config = dict(
    mask_ratio=0.75,
    encoder_arch='vit',
    encoder_mlp_ratio=3,
    encoder_head_dim=64,
    encoder_qk_norm=False,
    encoder_positions='rope',
    decoder_width=256,
    beta2=0.99,
    beta1=0.95,
    shampoo_beta=0.99,
    precondition_frequency=25,
    one_sided=True,
    steps=7600,
)
Rows from block 10 of the encoder of a small masked image model, named by matrix and row number. Rows with one number belong to one neuron. Each number is 500 + 50 x the weight over its row's rms, rounded and kept within 0 to 999. All counts start at 0. Numbers have three digits each.
After each neuron's rows are labels from the 100 images, of 14976, where the neuron reaches its highest value: "patch colour" is the nearest of a few named colours to the mean colour under the peak. Only what is clearly more common there than usual is listed. The data: aerial photos of the United States (SatlasPretrain). In brackets: how many of the 100, against the usual share in percent.
# fc1: MLP up (encoder.blocks.10.mlp.fc1.weight, 576x192), inputs 0-191
# fc2: MLP down (encoder.blocks.10.mlp.fc2.weight, 192x576, transposed), outputs 0-191

fc1.511:533524552530549569534497406498510484558489507459414514515485531505537458463562531472565539557510410529467543421546508488454417481423513557466425466518586519542488464400563549461594523459540531500456554484451551460457558440539463511456466479500432480513471514462610514534482554469466557504513496471450589454472455421462502607495568524463587466487466402524552563446502434518493464495533437396391493488509554519445522426456460535412482570565483503507528482525540485388491506508562477520484424515484515526491439613372458574640471446580403553507534562521485567528468588469541502555
fc2.511:531462424423480445437491580514527488415408466540522446510540454504508566536425467494525472420529511527495497521589455487588444529598524503459513468458494445513525417588568452549450474511457498538444523497462443508537491558526518379540577458479473518483441532622464448468554440494490453422529492461495501520542519487435617550444416464500414452556443551455509520619506458559509406467489572513486567544557467503452498568507537541532506412499562480555546551409530466537578510514513412469389620409470443529486484485508524544471521495583459464591421509493446532551534416567510534482
patch colour: brown (68 vs 36.7)

fc1.71:443415432500467486599414454514455473451510468520383505538598465457565511510513448389557514493564573425566491550512482476523467415484482522501514475444566499539432520427545494576401513487489465576575470558467427454515463493401541563584588451422526574453546467429489523457534573625464540493481526545498483461540469497496464556486594484488503510560499525475461536470575522525530510544531480443494612505521492504524430426469534447504522508525463502579602439501462479584539592524487531351479539481526454512494434396477560421533496510498465464487581495547485572544569560454555515468
fc2.71:549554503415596394426543595489548588474390475500574499510457520533437456495552516582483462455457432541491526477512500542505509503468423428546417449493543496457489530502442420550527526534444509546448429488444473515511525511551505539521472486483529478510418572500490498429560481500560499456571455416502501543495589553473546488559460521600511525560539517461562536498520482506425455426420524451515541379546574434417516593518445614483505485528447414586547450440512437541468558537582470530540483454414477454539508542488544509479449558500409520548509526389420496400514465598486568497
patch colour: brown (63 vs 36.7)

fc1.46:528477539516488509522512519497498475569467504540449574468579512554434545463612522490437458400503473518601505513424460533541504515472490588489499526581456561559568553422503509444405445544428479526489462505437542519501532521509420414487508462549573525421452446555555447530592561542496664516464518437489525441532544431507474465574482445456515508493560406565527488575482486538563422502531466485366468487523485494475515424579445583501435456502512503506513521567477589521455457440463545427453452501514501514447375506565548391545483545454473515483489546587478502543479393578497564542
fc2.46:507464503563515500475396455472529464467382472539544480516447488521448456413531417574494554390454500449539486524536430546491545448611499484464479539569576487467566470455494529568527473430533543483426483534554417449436500528525555552429566450489546492464459463495503531457601521568457411502488470472543451439503515476505556515521476549441434422429501555529623545465485515495452538512492513497446645446511496536507443470478401575443526469571451457518610475534532408497518570561528488497498515480471473509438516523400498521471444537516395598508496496461597628396564519512492518523
patch colour: brown (85 vs 36.7)

fc1.358:536502418480373439492431457510423507544472458513499516572452487552518503537522516412473513593542396501600433519515515522476483527472471416510466535497461476411516477599505528490498478509455539464449534416612496535450544566410538597452497497521534522464545548502494559493501532438486483486514510509438495598483514579562487386627556514522483461626581523464567493566455537570513497486456554546454434536554421522514502424444454498569525532489467451502523423400474446534544469524431410479498528509624513550500570532562558483466510409390562506482513550523499484578471583455461490527
fc2.358:561574492532525485562493503482613548508535506500439516517500515501456477501543507444538497522529480490537520542447507589472530556475483645477431343490407460528547483383444458432537502480438493526403507570482571525568472457543564543551486426345514419550482415479488489406504469554560545492467508499488512423518507548486528563508523548467447494532501474563550415568576534479548423362502539466550541534585515519448550495507436565473497437504549484549444497448506481499585521510470530475451554526455502483579442337469500555555509517545413506470512530449418553479497482503565479455
patch colour: black (25 vs 1.5)

fc1.324:492638455459497529431521411464515501567568474537507560536487565484467579494488481509573509461557528470435556510484532541506445496463419551417502453504479469538507560496487476563521518517494435515482456425413446640494517475489494502432503543497555580462403594536464540502524569466436524437488502414557508531417429499551565450498494490450478445529517493386480434516555598595490454495428624516538422521510524514504558513522573524391529488433565480490493520531454482473529429443462552612549466488468494543471484618453511463549472546567508557511448496505435472506592570484475387596
fc2.324:436463511545414508509531436506493398507639516436517488440540490533546517519453571490538525551563553586462500496514530456461522536425580491508595559491512515517478455650514594520521547472528493469558519562498504414487498473444418499452512551493533489480570455490562488580444576436482502609476540538544560547510496529581461478500593461479566540494484467518492499450499524522488561592550506537502459511497484496539512492485599498514502453444562598393406563480493548530470459487441563571531511633593579574511498553542459579518596542454596454440441482543568438561473507465491424525
patch colour: black (31 vs 1.5); green (28 vs 2.3)

fc1.316:511479540478484520525490487554429493557428468460508474453493519509462561502546550489579541517506445433562580472526422496518484443527549609458494474441559508540474562522572537534551521552452486450565390418580443518554471598469429569490478532480479430519550465517483435558549436487516457529461452544411372512429514461470568518525485555577476525551484510490512568468490461508461393506482562599523485484476426508639497456514482392385532435504498452498467523543498495444486503558566312490600513522484490550451441491558469462518462523547541440506498504550502552556478458547393540416
fc2.316:516510492476489448470516527516562522497442550543495511515444510552495439474595405543433559537419455510550464520536533565528498444592483423507395455529449555367537490386499485445478529553500513541329578509540564493497560533563483508594512442538488467483429579532495545490526489538606524478486482410495470490497557508479543454502423499432435543488475514550666474499548487575452539468526427578495523513533499516454526511458429545542508569463517468554605441444509454508532516576562461541503514433493509476544531573486531507439440449500413521445483489408384558438513524525469548411
patch colour: brown (85 vs 36.7)

fc1.175:384402453475417513479512454419540423518507462481466547527480443428435467519512534465503475555517535463543415499475526558497502448564392523511475458470492437450540563434483511595474545534473573556510466597522572505483499577496422524479537549585546488599543563501496437519501549577541528455530548501577469568614536541514489514538517469501450470528421563487438547525482543554530449508558469511527483536501533550445501514463455548416464499578554471470460504547421430479428473572468393518434484377509570522555495514490593534378481536526465509399588411502536542391555509567468469531
fc2.175:501454514468523488475471504497528577459390466536480561582469532499468441468517407539458518428435443455608464504497470575528515485543430491537389556498498511505523480438527454518440499528478572564402460538496476478524487617534594513519523480511496522553437574525477533447556482588560546450544460484488461535508595471474554474503469552479466464613469542504551527541509482478436498445435433495445489453460506485390417532552447492542521542464439367615531489510478434506488519569534472456521484360434487487474494526468537416467427494582443580484556454452427634445595549548464539526
patch colour: brown (68 vs 36.7); green (29 vs 2.3)

fc1.381:512557530434555423598528556447494495502413452467578585510473444527489455486405553513480563486497560400540496547535465445489569497589552530500502485485493475532530504571475452469520460556539540495506452492489565479507610532487482582475408604536553471563443553572444517432508439535581533414428510471590576387561549407455491568534473521504568448492516546496470512369489420503543460486515507446447537545440521460563423515541396537444540551402529482506513445591548480403472453489500489531380485518502622449444456461450520480431478474477535451496533481539518467493507471550511507552
fc2.381:574498468511499525434494475521525543481487510501448449493496578488496452504660453540549439557437460534497480459474552553538466503547390556457460450472479530485578451414512484562405534447440484540475543494494478548508430472555555458563582387494423526445537450467503536500600543494493489564504477488445405568439461533523551557453484533489430549484457490497556461666513533497507501472447447523560472350537510574433586483455482482480454523607476425524600526456484450518569557541531470465526512433438364489521536543525525477541423493545427547497491522452423565476501482508464518418
patch colour: brown (92 vs 36.7)

fc1.159:423419481449412610571484537512446577460506459505441605399442412506515431454571610441563543472519502533469478495582537543456508467477534442472443453584579506495385457473509499615530496542533504490541492514552512573390454553477474498445494522529541521609522542553514540555504455564448435457470430447502397548561511522539505425506501438531464499610469457523430497516518467593477500500457526546456498536508480499440583529449446572467452508498530518417561520560398479471530521507459490441472440429549507524535582469477608509487435523478400462537458485513454548564562554548510498524
fc2.159:569506500460556436453501473470512539505440544453472562502452460514421476427540407544495494502415449419552495466558447581546508459580473482424409493520456526489550482431499456491477466567419548537421510498435440556527488489624610489524562446533458458504477497490454521471484429614544556427538452517429400455507567507424561480535500507499475442506502488580517590550468446543522503410457475491510503500494531559443440529496433527474555524515442454562584446533505459490490521506572481471474493429509474435537459499505577408523403521603393627530564492489467574392553544504464582455
patch colour: green (60 vs 2.3)

fc1.91:459586521483551499555480490451428545504484483415525659552510553490568512421554529476448453529509493556490534482548446565475465507546447453457469578477578484511499503483584484456574419556619376475588556477503468525482495542453459514513517514545443400480508561505532498515423447511427524487541484502455538471488537379457401511496500545563524541495512467584452558426517503556536470475479617403414474455504530493508624414504450538504492442575492462549537467452552497486527431456576501493498489435530478536529549556499438528570434486432466467480460470493543413585570475464561616558
fc2.91:531428434495501384426543484468508460500467439452452433553506459480437562519458414463529454418486532329504593551479527431477444479510503567442617472534415517545567439478490480548455511437456535512459423555554489503499422417524509503467555521531538544518463479467436573425518516517563518420516480520526465521560495519524571465415419500521487488447463464560493414539414503504545473468622501501557550592502489408493530615516488525498558489470557532553524461533407448523489485549518504388442545493464445463477478523486603489477428506541466519462507485448533588354529548511452506481
patch colour: pink (28 vs 4.8)

fc1.183:456558466475424543430445529504525490523454464444519416436563484523526495425463510423511456506418582440543484431479450506507476561555494512525478477591440494400557475558500438532540503519507547501631486489445560530613446512489564556483502461544461517449605521506476457544500486493454574424466487557534490459594453492501481491466505515519526523601462570514537533448559497440483526448493436468471595514413491611512593516475527532633582503485435540551508497489508537546570516503485478441503496543487476461507462494450493488420447318478462499513604503387476583583541551415473435539
fc2.183:567530458502590501576481473513501613508411482479426615542481464492489517520547513578435566516576400526496449516543526463478485443539512506506434456423561530516543500385489536476424436500516568497498408493494474522416604554563477560441535441485498498561424522533509519401540454523604449471564487413513437514440577511455582516540499472491446463453496475517538538494455505458518357514490563521500481522510540493468448544552346527470406535543493417544565519501490449495505556548573467572522578385458451519516445441533523563555415562507492528527449459475505471537536459523576563499
patch colour: grey (86 vs 54.5)

fc1.265:527562468485566586526514483497510500457517499422506570517532626517410419514480486384449427568420494467535520446489491475574548522545500509489443450452405472484536546481464530516516477594501515525489465396417519480495501536453523513431420481536515496486600517491518461498517397531523534519479552519528540374388508494484492581528510490569540487440512450481455494377487389538558606435543540521514476526412536544455522492543474474541539573581437574385569447546545435412582595527478540525575510477473555440495480543431554469516478430514517521489582388470485531446517555489520519489
fc2.265:553532492513568418444389479426526495426439539569473537542482469455465550474554441483503492392410482437602461417568560570518475472584468472509413440552555486462538449446541480580395512560476522548432429516536550561510504574575579547524476451487488399423576503536418515441528536539559487481478440451557469527502583488485598564466499545454484457526505469471500511529490507481536576416607549505495515483491446541452479474426430535473492489441432387579509484466450462503546540538540445472520518487411488423551501492479464456498438472518344525514586501441492513473465525560500493442
patch colour: brown (80 vs 36.7)

fc1.144:484475497479506521469487432423504562453502569537481453514497553532497539552564537512563532614493439569537432432518473602410536559434529540466565512540567541480532552571501519483579584516549410434572538490487476462549488612488449591544453481585444530519405522466385505488564476550466431448412501440456471459491565502501488435609482533457477388441538498515527472441544487431543549479505514583463569494517499529509513495478540443552540520490497529474611452452440443465517498579514420540469482460502563469459495480359492550468443527460591487554418484418470459616501509458472559534
fc2.144:509477530431453492574432575482563509482436493480581629588430462460495516502503411479465446408462536428522528535503451479513474490593480431544507554503376469531417554409520468555426493484569543574411383560521433490539469494532528454578584482506507573544565581516564538526479469501503603401546481476546564502582515506379435500425470563501415494541493542487443437462482488504491582476529462485442478516558545488461443417509488450480510456496401457508487499530544448539539518518536513405477464456520424478532504459467503474496456506546455575429537506522430583549556436583521466549
patch colour: green (25 vs 2.3)

fc1.24:634485428451543483511518460573575562470504448540530425529490508487498540497503459443367414545486504590589410564471461462464492427568475522438526414557515448549502494513466503512554422493467570528554488461581561463500423433501517478396508504566440545563466449519500467401635466546471576445508541505431467521593411434527541510457463544506502517439482520508529506496615487524556439477470466505634520510492534442505522503570517526502571495542486473527561597490504526591496458452491463414451551381560528519537504494498517503467496467524507544444576579536503537452617514514450489537
fc2.24:544553529452465521570544508434555587458549427420450543567489451441414452547448509440411488519463532413574521552503501488461557525544456469494436406447519454455423395513459529460543458561481531470513517406511501533513560506484518504560388457462512576532435540583592455497553457500470433570490448498561470572525619489547521464516473536487571490527571512488532478546560474484540397544503634498449517471517434569430562558502493515574441531520518493438493515516450491487545514483530520506463503382455493471385480515446512511463487405464452580428539561482487611528571416515505583488
patch colour: brown (68 vs 36.7)

fc1.569:519519457475465378568502461558522539435511462448440551532508484471512481449507520400435441561382482517508573522499497541452465514414459529406458477486570468476603425576559501532520509434549482496405534462569496478433494480536538557466434550435588583532503471496502496498508452573456435433507401484438451501565491524590539476509444499486513510412540580510475550632498436598603481511493569528532574528489449456495478529514463559462478539494587371482525505483534467553460485505465486502514533505555619383456477559551425467403509533461517444485524513469503478546490571582451572486
fc2.569:565597403490531527509471571377573606513461410504488506516468509439523507490593554437498485441528464390561431512477482507388473468455366540535450441511514479484499587416448420564491423507509537394516449546437512485432512592499514484571511487466512535500404465552567518476584550506475511477498514486515443522454550555433521545498506492538511525538490537513532516435553556525577496452519470423521492518482480614512531497467475538453459615538423453540561432486429474500588572563541516480416513473434493504528563449471582529549404505428426497508526474452459524452549534481584572473
patch colour: pink (33 vs 4.8)

fc1.398:578531550473469469549549491482433537514524487433510501476452506500475471637449593551500471508417558447467551499514481499485423424506523476506490517474487473565500540469607507492526473381561545505576417482522482457517502514533539534487415426435569436490537516529528566461521478509442433504476475485448522552573541541562459495606564514419545463511599434530482518548527456544517406502489553467549469476548543529529505623480526542545509469537447502478542399504441505517473480402396446456429545453519435432434468453529569488485568531635431576465503607463503641424496484561526502425
fc2.398:492544580456529494434524554553540556423415540535496597605454517540511462444597565478512480505457512529589500551435578528493567615553456545481411485538511470450513541412476532549515501476522484542445508503476413517483435487554585556474536444540481524496483503537446504500541520557550533440508501396509497463582527489483508411529476540502468528542453519467518525516487412529457546431479450510450537563462465536473485418480443391469557520423553416583581480556531421515414502578602451370549479377414504506520519539442464558457426500527530545509565474521437538502619534479467526541
patch colour: brown (81 vs 36.7)

fc1.447:560531347468497480421531531557482566506420524519453474442454501452536529504533424459516557552514484548552530413478486454470622520441449438473492548536550475499445607482557419494546460473439575510520430452524462465545455553599525500598469443482508491498375497478459514559578484574501487427486472581475569559566533611541496560517523530512537463488558505533528492426537494453485508474518667516579516569453497442493440514598460478527473521498472513543516561478454494409558439433456598566425505411507514514500534498429519420511498449501488550572471477557533577576435471514465467491
fc2.447:475499500560482556514448489534563547502425523555535513586554446527527459538548436499550571563417465472512415538538459527553487498480491448550498521487443478468506518412404524494517501524571555503521485557536502433484539478467591499553428486428572510515536454483514470582509470475471554421518480432518451487475460466465422454537578578470476486523585546464484522468361497487439653500537475568367574544560483535498498366551442504524605509547454467542534530546549529492357502526565465426536423554528509496563456504588459510422488526437473464455530575514537464586479554489522612510
patch colour: brown (85 vs 36.7)

fc1.486:520560510518571640434503552602483500462513497522603509410513446546462495545498472473477497498565506519526545476500455508547536420512541550470459504530471523458601553470405454486509451572497460457464403516451534531504417542540621483497522444490501507585550552471501479540531429551514540502450484526547446487480517503511533534520436500529401435411562488511453555446589469555540525494527609494493513611500443507441474420478550461391550402481449546505429470538513489503554478518568510497630471474524478525483442452461533488580527427612507496575528512522488526553337399507419490463
fc2.486:517431540504532364466518569506542484579467555468474476522535562501518496542557482608532551482529459513480573540514497586471555526453445434622431587489510454544547501473516571554496584522463472513410552485545494430485575514498487509497437475499515546436390518472538540444429624466585472508515464484482488523529485616383467499533498538473475500541568550550577607594402543461463569468472364436432517473513537511544495500503485452486581506441463440525564486495448528556454509559388464494478471469529510576509486454522500513460513544514515436415538470521418485376518530504482541580
patch colour: brown (79 vs 36.7)

fc1.56:560473487472549478575555501480544573555440508528432591595471494500515466469541551497471551506501558470474496483566492559468543432446511569456493516457526501540515427489552458446471450540479463491430422564465639550624473504545556506572499584628491506581515485407547535459489501463497544445489469445503451545493534439496530495631505542635540453361447464464535517516465536424385485473496522537503505398399499445498508520411484474504513497508519502511518479441476390434504428494516390556434543523488570461556508586523466480549547486493454513402458574511570441458513529460508526502
fc2.56:493531514425552431472544577516565491493426485468582418493504496508580575506539457521470455426478433429518508507505462496482422531564495439541501523552554538461573535497537439553562499444532499515413475456561409564494467670469498533483490402492433539519494568538511473508515527607504483405549489524438495494534587578434503467488545452475480538601504564550551550513505504568575461449396500492520454479523553548483516511463455491460476438565399420500590427565457434609531554486483501492518505437505456403483494487472555443582428459557459563485584466542453618441496456537480520446
patch colour: grey (88 vs 54.5)

fc1.560:416465469529410418485428507460473367543425394492527469517494459526490534467436526463512511511500547550507518449544418584531546504509538537479548519492516591507486532513505534445469501485492539444575552502506466520532539464578553481454475528500555488427441507508505473443472469490455488498483496562482466473560533472510435419440584469463385485562504549520437462439414390552416539615514546592541555524499382539526506561592437452529402464553509491574526584499544607415525455516515520444436511487499428589597513466500518441584488492449462546572629584493502538479475551526517513446
fc2.560:590574476439609544535490669510546584530505532531502474506508514463526524506573488587470496511484427450524446575556496526465496541506399538541476456507556498450473519497513498435508503534524485550465427450497520496433509597514546549473517457470493510542486529500479463457609536569496520425557533409500537525511485506545487508488462523425490534477500424466550583544606518537442446410416490417510470449502547420497493467509421491574475517547470435545614468523449433522511615542537530484570469446419468397427502524486554566478437445533525489466478462414440524416609415616505567506
patch colour: pink (78 vs 4.8)