From a checkpoint of a small masked image model: encoder activation gelu, 7600 steps.
Rows from block 4 of the encoder, named by matrix and row number. Rows with one number belong to one attention dimension. Each number is 200 + 40 x the weight over the matrix's rms, rounded and kept within 0 to 999. All counts start at 0.
# q: attention query, key and value (stacked) (encoder.blocks.4.attn.qkv.weight, 576x192, the q third), inputs 0-191
# k: attention query, key and value (stacked) (encoder.blocks.4.attn.qkv.weight, 576x192, the k third), inputs 0-191
q.152,153,263,206,183,160,173,229,175,236,206,207,230,191,252,217,186,242,161,196,220,186,227,206,208,203,157,255,149,215,243,219,204,155,176,210,180,199,202,177,201,145,214,216,165,204,192,205,258,183,237,211,201,247,157,213,150,214,189,190,140,229,188,189,190,158,194,249,246,244,199,167,191,140,178,208,163,219,269,217,245,202,217,113,187,187,177,208,226,230,234,199,186,156,223,198,196,167,133,238,233,232,186,169,163,231,253,168,247,204,199,213,201,245,208,174,220,195,152,231,196,134,193,247,213,146,245,225,196,176,105,202,238,141,183,160,220,156,247,191,219,242,142,204,167,215,172,222,184,206,151,219,232,198,248,225,157,177,157,169,263,246,230,241,234,237,245,183,196,151,237,192,201,227,228,241,194,228,203,144,151,176,206,165,215,173,231,208,154,199,211,172,206
k.152,180,193,216,186,170,236,204,197,139,173,181,137,191,213,182,203,197,188,208,130,208,210,198,251,167,177,230,188,184,179,228,135,213,177,198,237,129,183,157,194,183,223,220,179,221,226,167,139,178,194,235,194,202,244,258,193,243,174,184,140,212,265,150,215,224,222,211,166,145,206,172,152,205,156,216,169,163,238,224,240,172,150,240,179,170,198,265,173,207,206,227,200,225,228,229,263,251,187,234,242,181,240,181,216,203,204,192,259,206,212,173,248,195,224,163,215,208,212,226,203,186,198,169,146,196,171,210,238,236,136,217,131,247,239,205,185,213,239,241,204,215,223,187,197,199,201,203,177,149,207,192,254,170,184,170,239,226,193,195,235,227,180,254,150,227,237,204,186,190,190,182,204,212,250,168,141,186,170,222,181,193,184,200,214,151,220,309,179,210,189,177,220
q.153,224,163,240,182,196,259,217,227,166,192,173,185,284,205,240,144,197,178,204,190,183,167,199,128,252,176,104,217,221,115,212,232,255,253,123,205,193,158,292,147,114,146,197,191,203,177,263,189,233,161,234,207,192,216,228,290,209,272,265,265,179,223,193,227,210,300,175,206,188,248,219,127,256,246,214,195,173,143,140,209,229,222,240,109,159,125,284,187,117,207,201,193,207,163,248,265,203,208,217,190,179,254,170,211,100,192,208,227,221,279,173,171,182,193,191,205,127,218,132,212,212,165,189,222,263,136,183,201,180,337,210,143,193,186,151,182,167,169,237,241,215,189,178,225,155,191,227,218,144,197,179,139,239,170,130,165,195,191,210,193,224,202,225,186,204,202,255,230,235,201,325,223,158,198,168,183,144,193,147,191,259,287,214,201,237,228,217,310,186,112,188,202
k.153,187,194,188,248,214,263,193,231,230,225,198,211,331,241,247,195,232,178,223,253,202,155,166,77,212,166,110,220,246,165,198,278,221,250,156,182,253,193,275,192,157,184,181,238,213,172,251,215,251,195,202,251,256,143,162,172,195,231,246,246,175,152,263,154,165,198,159,267,217,202,222,144,170,288,216,176,213,118,175,191,245,209,189,137,217,167,225,244,112,218,152,172,226,189,255,200,115,209,225,197,217,174,202,244,98,177,205,162,210,216,207,191,204,155,206,200,143,177,152,236,177,226,206,246,208,198,198,182,162,279,189,272,143,186,133,191,98,113,156,194,237,177,245,183,197,148,250,183,177,169,235,154,233,184,221,185,192,150,291,223,232,234,165,209,200,207,223,261,203,231,170,199,196,165,200,189,256,214,213,178,214,261,182,201,260,204,118,259,178,131,136,237
q.154,183,174,199,235,188,190,206,188,140,235,186,214,194,206,163,180,191,186,214,190,203,169,195,156,220,202,233,190,158,196,156,209,198,201,222,192,223,161,204,240,201,202,152,220,193,168,242,217,238,212,199,222,204,187,182,219,205,223,233,224,150,179,199,220,182,190,207,191,192,215,213,227,202,274,220,189,215,208,166,199,207,266,149,172,186,180,187,193,198,222,196,208,187,205,206,159,184,154,195,206,218,197,202,170,216,175,198,221,197,230,202,181,199,173,232,195,170,183,219,193,195,201,257,212,201,198,194,216,191,182,197,175,182,155,212,224,210,216,161,224,206,179,219,196,171,198,209,208,202,191,193,161,243,212,203,165,190,188,197,189,197,200,223,208,209,204,218,227,198,159,231,236,252,194,191,234,195,203,197,205,198,269,172,209,241,236,160,208,212,214,196,198
k.154,255,174,145,213,224,201,196,238,159,179,190,193,159,135,213,204,186,228,178,214,197,215,220,189,186,271,154,258,178,171,184,180,199,211,208,204,207,186,198,222,222,190,166,240,200,179,215,161,246,160,213,197,185,246,187,152,189,154,251,215,251,203,211,190,247,187,182,199,224,203,235,224,213,182,235,269,218,216,184,155,174,226,143,185,208,209,250,193,235,176,188,182,195,172,202,195,253,177,153,167,153,200,220,225,203,177,249,173,220,196,200,194,140,184,201,213,186,222,246,211,260,129,188,182,195,248,144,222,161,213,196,176,191,237,210,151,195,160,160,209,145,226,219,207,211,236,169,185,231,287,175,184,199,133,196,180,231,244,258,140,171,215,231,160,143,156,184,236,205,206,256,221,173,174,151,240,203,184,188,265,252,196,178,138,217,179,215,210,233,172,263,191
q.155,140,222,265,202,140,224,194,168,199,207,226,186,249,258,217,235,266,151,180,238,210,224,234,177,241,145,151,166,205,243,187,239,231,202,132,206,176,205,232,101,159,224,258,154,241,230,178,213,200,227,254,196,255,142,231,154,211,247,193,225,206,247,232,187,187,263,263,167,231,203,149,241,202,233,157,141,100,123,199,257,297,135,247,142,214,172,219,200,174,190,183,173,136,184,196,242,174,275,262,263,259,293,177,166,119,257,154,206,191,173,199,238,265,222,110,193,193,193,166,253,145,208,176,187,156,134,218,185,214,318,268,124,227,166,120,211,177,162,273,271,264,178,200,207,187,157,253,260,154,140,256,197,159,233,183,243,124,143,138,253,244,232,221,215,252,258,230,157,190,149,263,150,160,181,277,136,201,227,159,141,184,241,251,202,149,232,260,226,141,146,138,207
k.155,231,173,254,245,207,226,185,199,224,210,219,167,250,169,169,180,169,240,203,197,195,188,182,254,182,193,210,205,179,178,186,185,170,209,162,189,211,243,185,175,143,211,216,196,177,226,183,194,179,194,163,268,160,205,181,206,247,213,181,207,165,158,242,207,130,180,194,228,198,180,204,207,218,220,242,257,182,166,190,168,185,131,231,246,229,206,289,232,164,188,214,208,228,199,245,233,146,252,159,191,224,203,246,239,174,180,211,190,173,155,204,207,191,198,211,192,194,188,215,167,238,298,98,173,291,167,195,222,217,228,185,217,111,212,170,193,178,201,196,172,156,167,266,143,215,190,155,196,187,202,174,210,178,199,203,243,231,260,248,188,157,202,118,177,153,168,145,226,278,184,198,174,230,192,177,140,234,237,215,249,222,214,215,232,179,158,231,163,210,176,236,196
q.156,196,206,229,125,224,180,163,173,130,265,223,185,238,193,238,200,179,237,182,197,219,102,187,195,298,212,196,208,204,179,208,208,167,158,221,144,164,228,147,234,186,231,245,199,213,239,181,145,172,248,177,248,193,199,165,147,190,216,156,181,202,283,195,236,183,218,224,164,155,187,191,190,210,198,193,203,185,209,178,182,154,212,220,229,237,238,169,205,166,174,212,166,203,249,194,148,193,201,185,223,162,162,238,220,217,174,206,245,169,191,231,225,213,224,166,163,187,210,209,226,208,236,163,191,185,197,189,179,256,187,203,227,215,172,206,208,206,244,194,213,191,247,252,170,204,199,159,200,214,196,213,183,168,188,235,231,255,219,269,173,175,195,211,214,191,193,225,190,216,118,240,181,278,167,196,142,244,210,282,202,235,169,209,202,200,159,165,178,204,242,205,167
k.156,165,211,206,200,221,155,198,244,199,168,192,236,188,226,188,154,188,227,182,230,194,204,258,163,165,202,230,164,251,240,159,208,211,248,205,224,214,172,255,211,204,164,188,214,216,192,235,264,210,181,229,176,211,166,183,219,157,155,227,199,208,158,276,250,227,197,235,321,213,193,210,209,229,206,160,152,210,199,186,182,189,179,147,203,214,218,158,171,189,194,221,202,208,157,231,216,171,212,217,186,250,163,217,177,173,228,197,190,189,204,197,191,205,188,253,199,198,201,145,269,204,153,236,217,157,255,203,185,132,229,201,231,185,215,181,201,183,181,191,165,219,180,236,166,189,260,199,261,164,156,171,172,210,257,168,166,175,183,177,245,193,198,237,223,240,201,166,186,192,206,176,240,162,183,231,256,194,215,142,176,210,226,185,199,177,231,144,224,197,200,194,161
q.157,225,155,182,227,219,178,234,200,200,172,190,200,222,188,181,187,208,183,240,228,155,251,180,192,177,160,237,200,211,171,205,211,228,176,161,209,246,204,229,150,232,170,221,222,175,144,231,202,195,206,190,215,192,207,208,255,208,196,174,200,183,189,230,161,187,204,164,208,262,242,224,205,194,125,211,213,203,200,222,206,218,154,226,174,180,166,229,189,169,197,207,222,220,199,177,218,140,163,204,184,208,260,201,242,186,211,222,196,220,183,178,166,184,136,239,222,248,151,216,114,201,158,194,226,234,217,215,236,175,245,185,209,223,230,156,203,196,177,261,192,198,162,139,201,182,172,237,196,173,202,204,202,232,227,184,213,176,206,174,178,205,173,190,178,202,189,200,268,164,171,172,216,175,279,189,181,138,178,222,210,180,197,197,244,207,216,173,217,160,201,205,221
k.157,236,187,180,239,220,252,230,159,145,186,201,217,241,202,171,231,196,212,196,167,174,194,170,203,245,178,176,184,164,187,192,216,192,177,249,170,238,231,142,153,202,176,245,163,174,222,171,182,175,229,208,220,163,222,220,201,237,230,148,174,172,221,157,203,219,223,185,148,231,211,199,151,188,194,284,205,190,136,210,216,234,204,242,186,173,177,210,236,217,226,220,206,159,257,171,231,208,196,213,165,160,257,204,261,188,171,193,234,199,202,220,189,218,194,178,190,211,162,251,145,206,286,180,196,212,146,171,170,222,190,210,206,167,130,192,211,201,241,225,220,206,173,158,202,173,205,182,225,205,168,151,205,221,180,191,271,252,219,200,204,197,158,225,200,198,177,217,178,187,126,218,206,224,252,193,150,252,191,206,191,188,205,205,219,182,227,246,223,112,166,226,215
q.158,218,222,179,173,243,220,196,221,180,185,212,185,227,179,165,157,186,237,148,181,209,226,202,275,217,220,316,219,249,209,197,178,152,164,213,148,222,250,207,201,216,186,220,214,178,204,205,240,175,204,164,178,175,205,172,173,154,164,184,177,256,223,144,209,214,204,204,223,139,183,224,268,191,143,174,214,230,226,223,152,133,198,121,239,228,221,232,213,173,196,240,199,199,206,179,200,147,161,174,208,196,203,209,197,213,211,202,240,181,183,183,192,192,231,168,202,209,183,206,206,227,271,198,193,180,221,149,189,172,216,206,268,145,215,231,197,187,230,194,202,172,215,210,178,206,229,171,238,183,231,160,197,197,199,198,194,248,223,199,194,162,214,198,213,180,177,200,249,201,150,130,217,170,224,193,154,223,204,270,222,210,170,192,177,191,227,199,189,256,211,224,183
k.158,187,241,229,160,185,223,207,207,163,187,199,165,167,171,253,214,209,212,169,191,231,222,204,199,181,153,184,179,279,194,206,194,191,257,209,175,154,185,228,212,194,200,188,184,216,214,194,187,200,154,264,189,156,258,222,184,192,202,254,191,207,208,168,218,229,259,252,185,172,199,177,171,218,159,243,199,178,172,202,194,177,199,153,181,184,207,184,164,244,182,192,218,225,192,225,246,248,211,216,194,193,258,210,179,245,237,195,228,196,171,188,211,212,225,165,194,170,235,141,209,220,190,159,200,176,171,179,217,206,120,237,190,216,241,236,202,271,201,182,204,183,230,210,227,185,226,167,268,143,214,203,256,163,219,183,171,189,226,138,204,232,179,281,177,180,192,225,143,209,273,183,213,176,196,201,195,225,187,152,196,201,179,190,157,160,174,220,177,234,174,222,200
q.159,212,182,176,170,189,208,227,230,266,196,173,219,201,205,196,201,194,176,223,190,208,229,224,203,184,191,217,198,219,178,230,192,215,246,218,191,207,163,177,230,222,173,191,200,226,170,218,180,227,155,202,159,215,199,204,255,196,146,232,226,178,212,166,208,249,214,171,261,235,214,212,184,214,177,222,194,216,237,157,205,180,248,182,168,174,202,189,203,193,228,187,203,226,216,207,188,219,150,205,183,192,212,172,238,197,206,196,215,224,251,189,162,182,159,249,235,206,209,182,175,191,206,251,189,166,207,197,220,214,160,183,183,209,218,170,170,210,155,178,221,211,189,217,192,193,222,215,173,190,199,153,194,237,207,155,155,194,187,226,193,222,199,194,196,199,206,195,221,221,241,186,219,174,238,182,247,186,186,202,197,203,191,179,193,220,224,175,179,189,187,193,194
k.159,167,209,146,192,182,204,192,202,153,191,203,173,220,231,226,202,222,173,139,249,219,212,230,196,220,206,167,180,230,198,226,223,230,154,232,180,198,170,215,184,227,216,223,214,225,182,206,186,220,207,154,197,250,162,185,190,176,212,189,220,240,238,225,178,183,239,212,164,188,203,183,237,182,202,170,160,190,198,180,228,167,199,194,167,216,185,194,187,183,205,158,199,206,216,227,170,200,187,245,210,188,195,188,199,198,221,188,173,208,197,213,213,237,194,161,195,238,205,141,215,165,204,244,220,206,200,226,227,192,268,195,178,275,189,185,238,201,186,205,219,236,210,186,195,204,193,214,217,212,180,249,196,191,228,216,194,160,165,183,219,213,167,204,212,261,232,223,244,174,172,219,205,184,188,207,206,143,185,233,161,209,210,198,201,227,206,167,235,175,212,160,196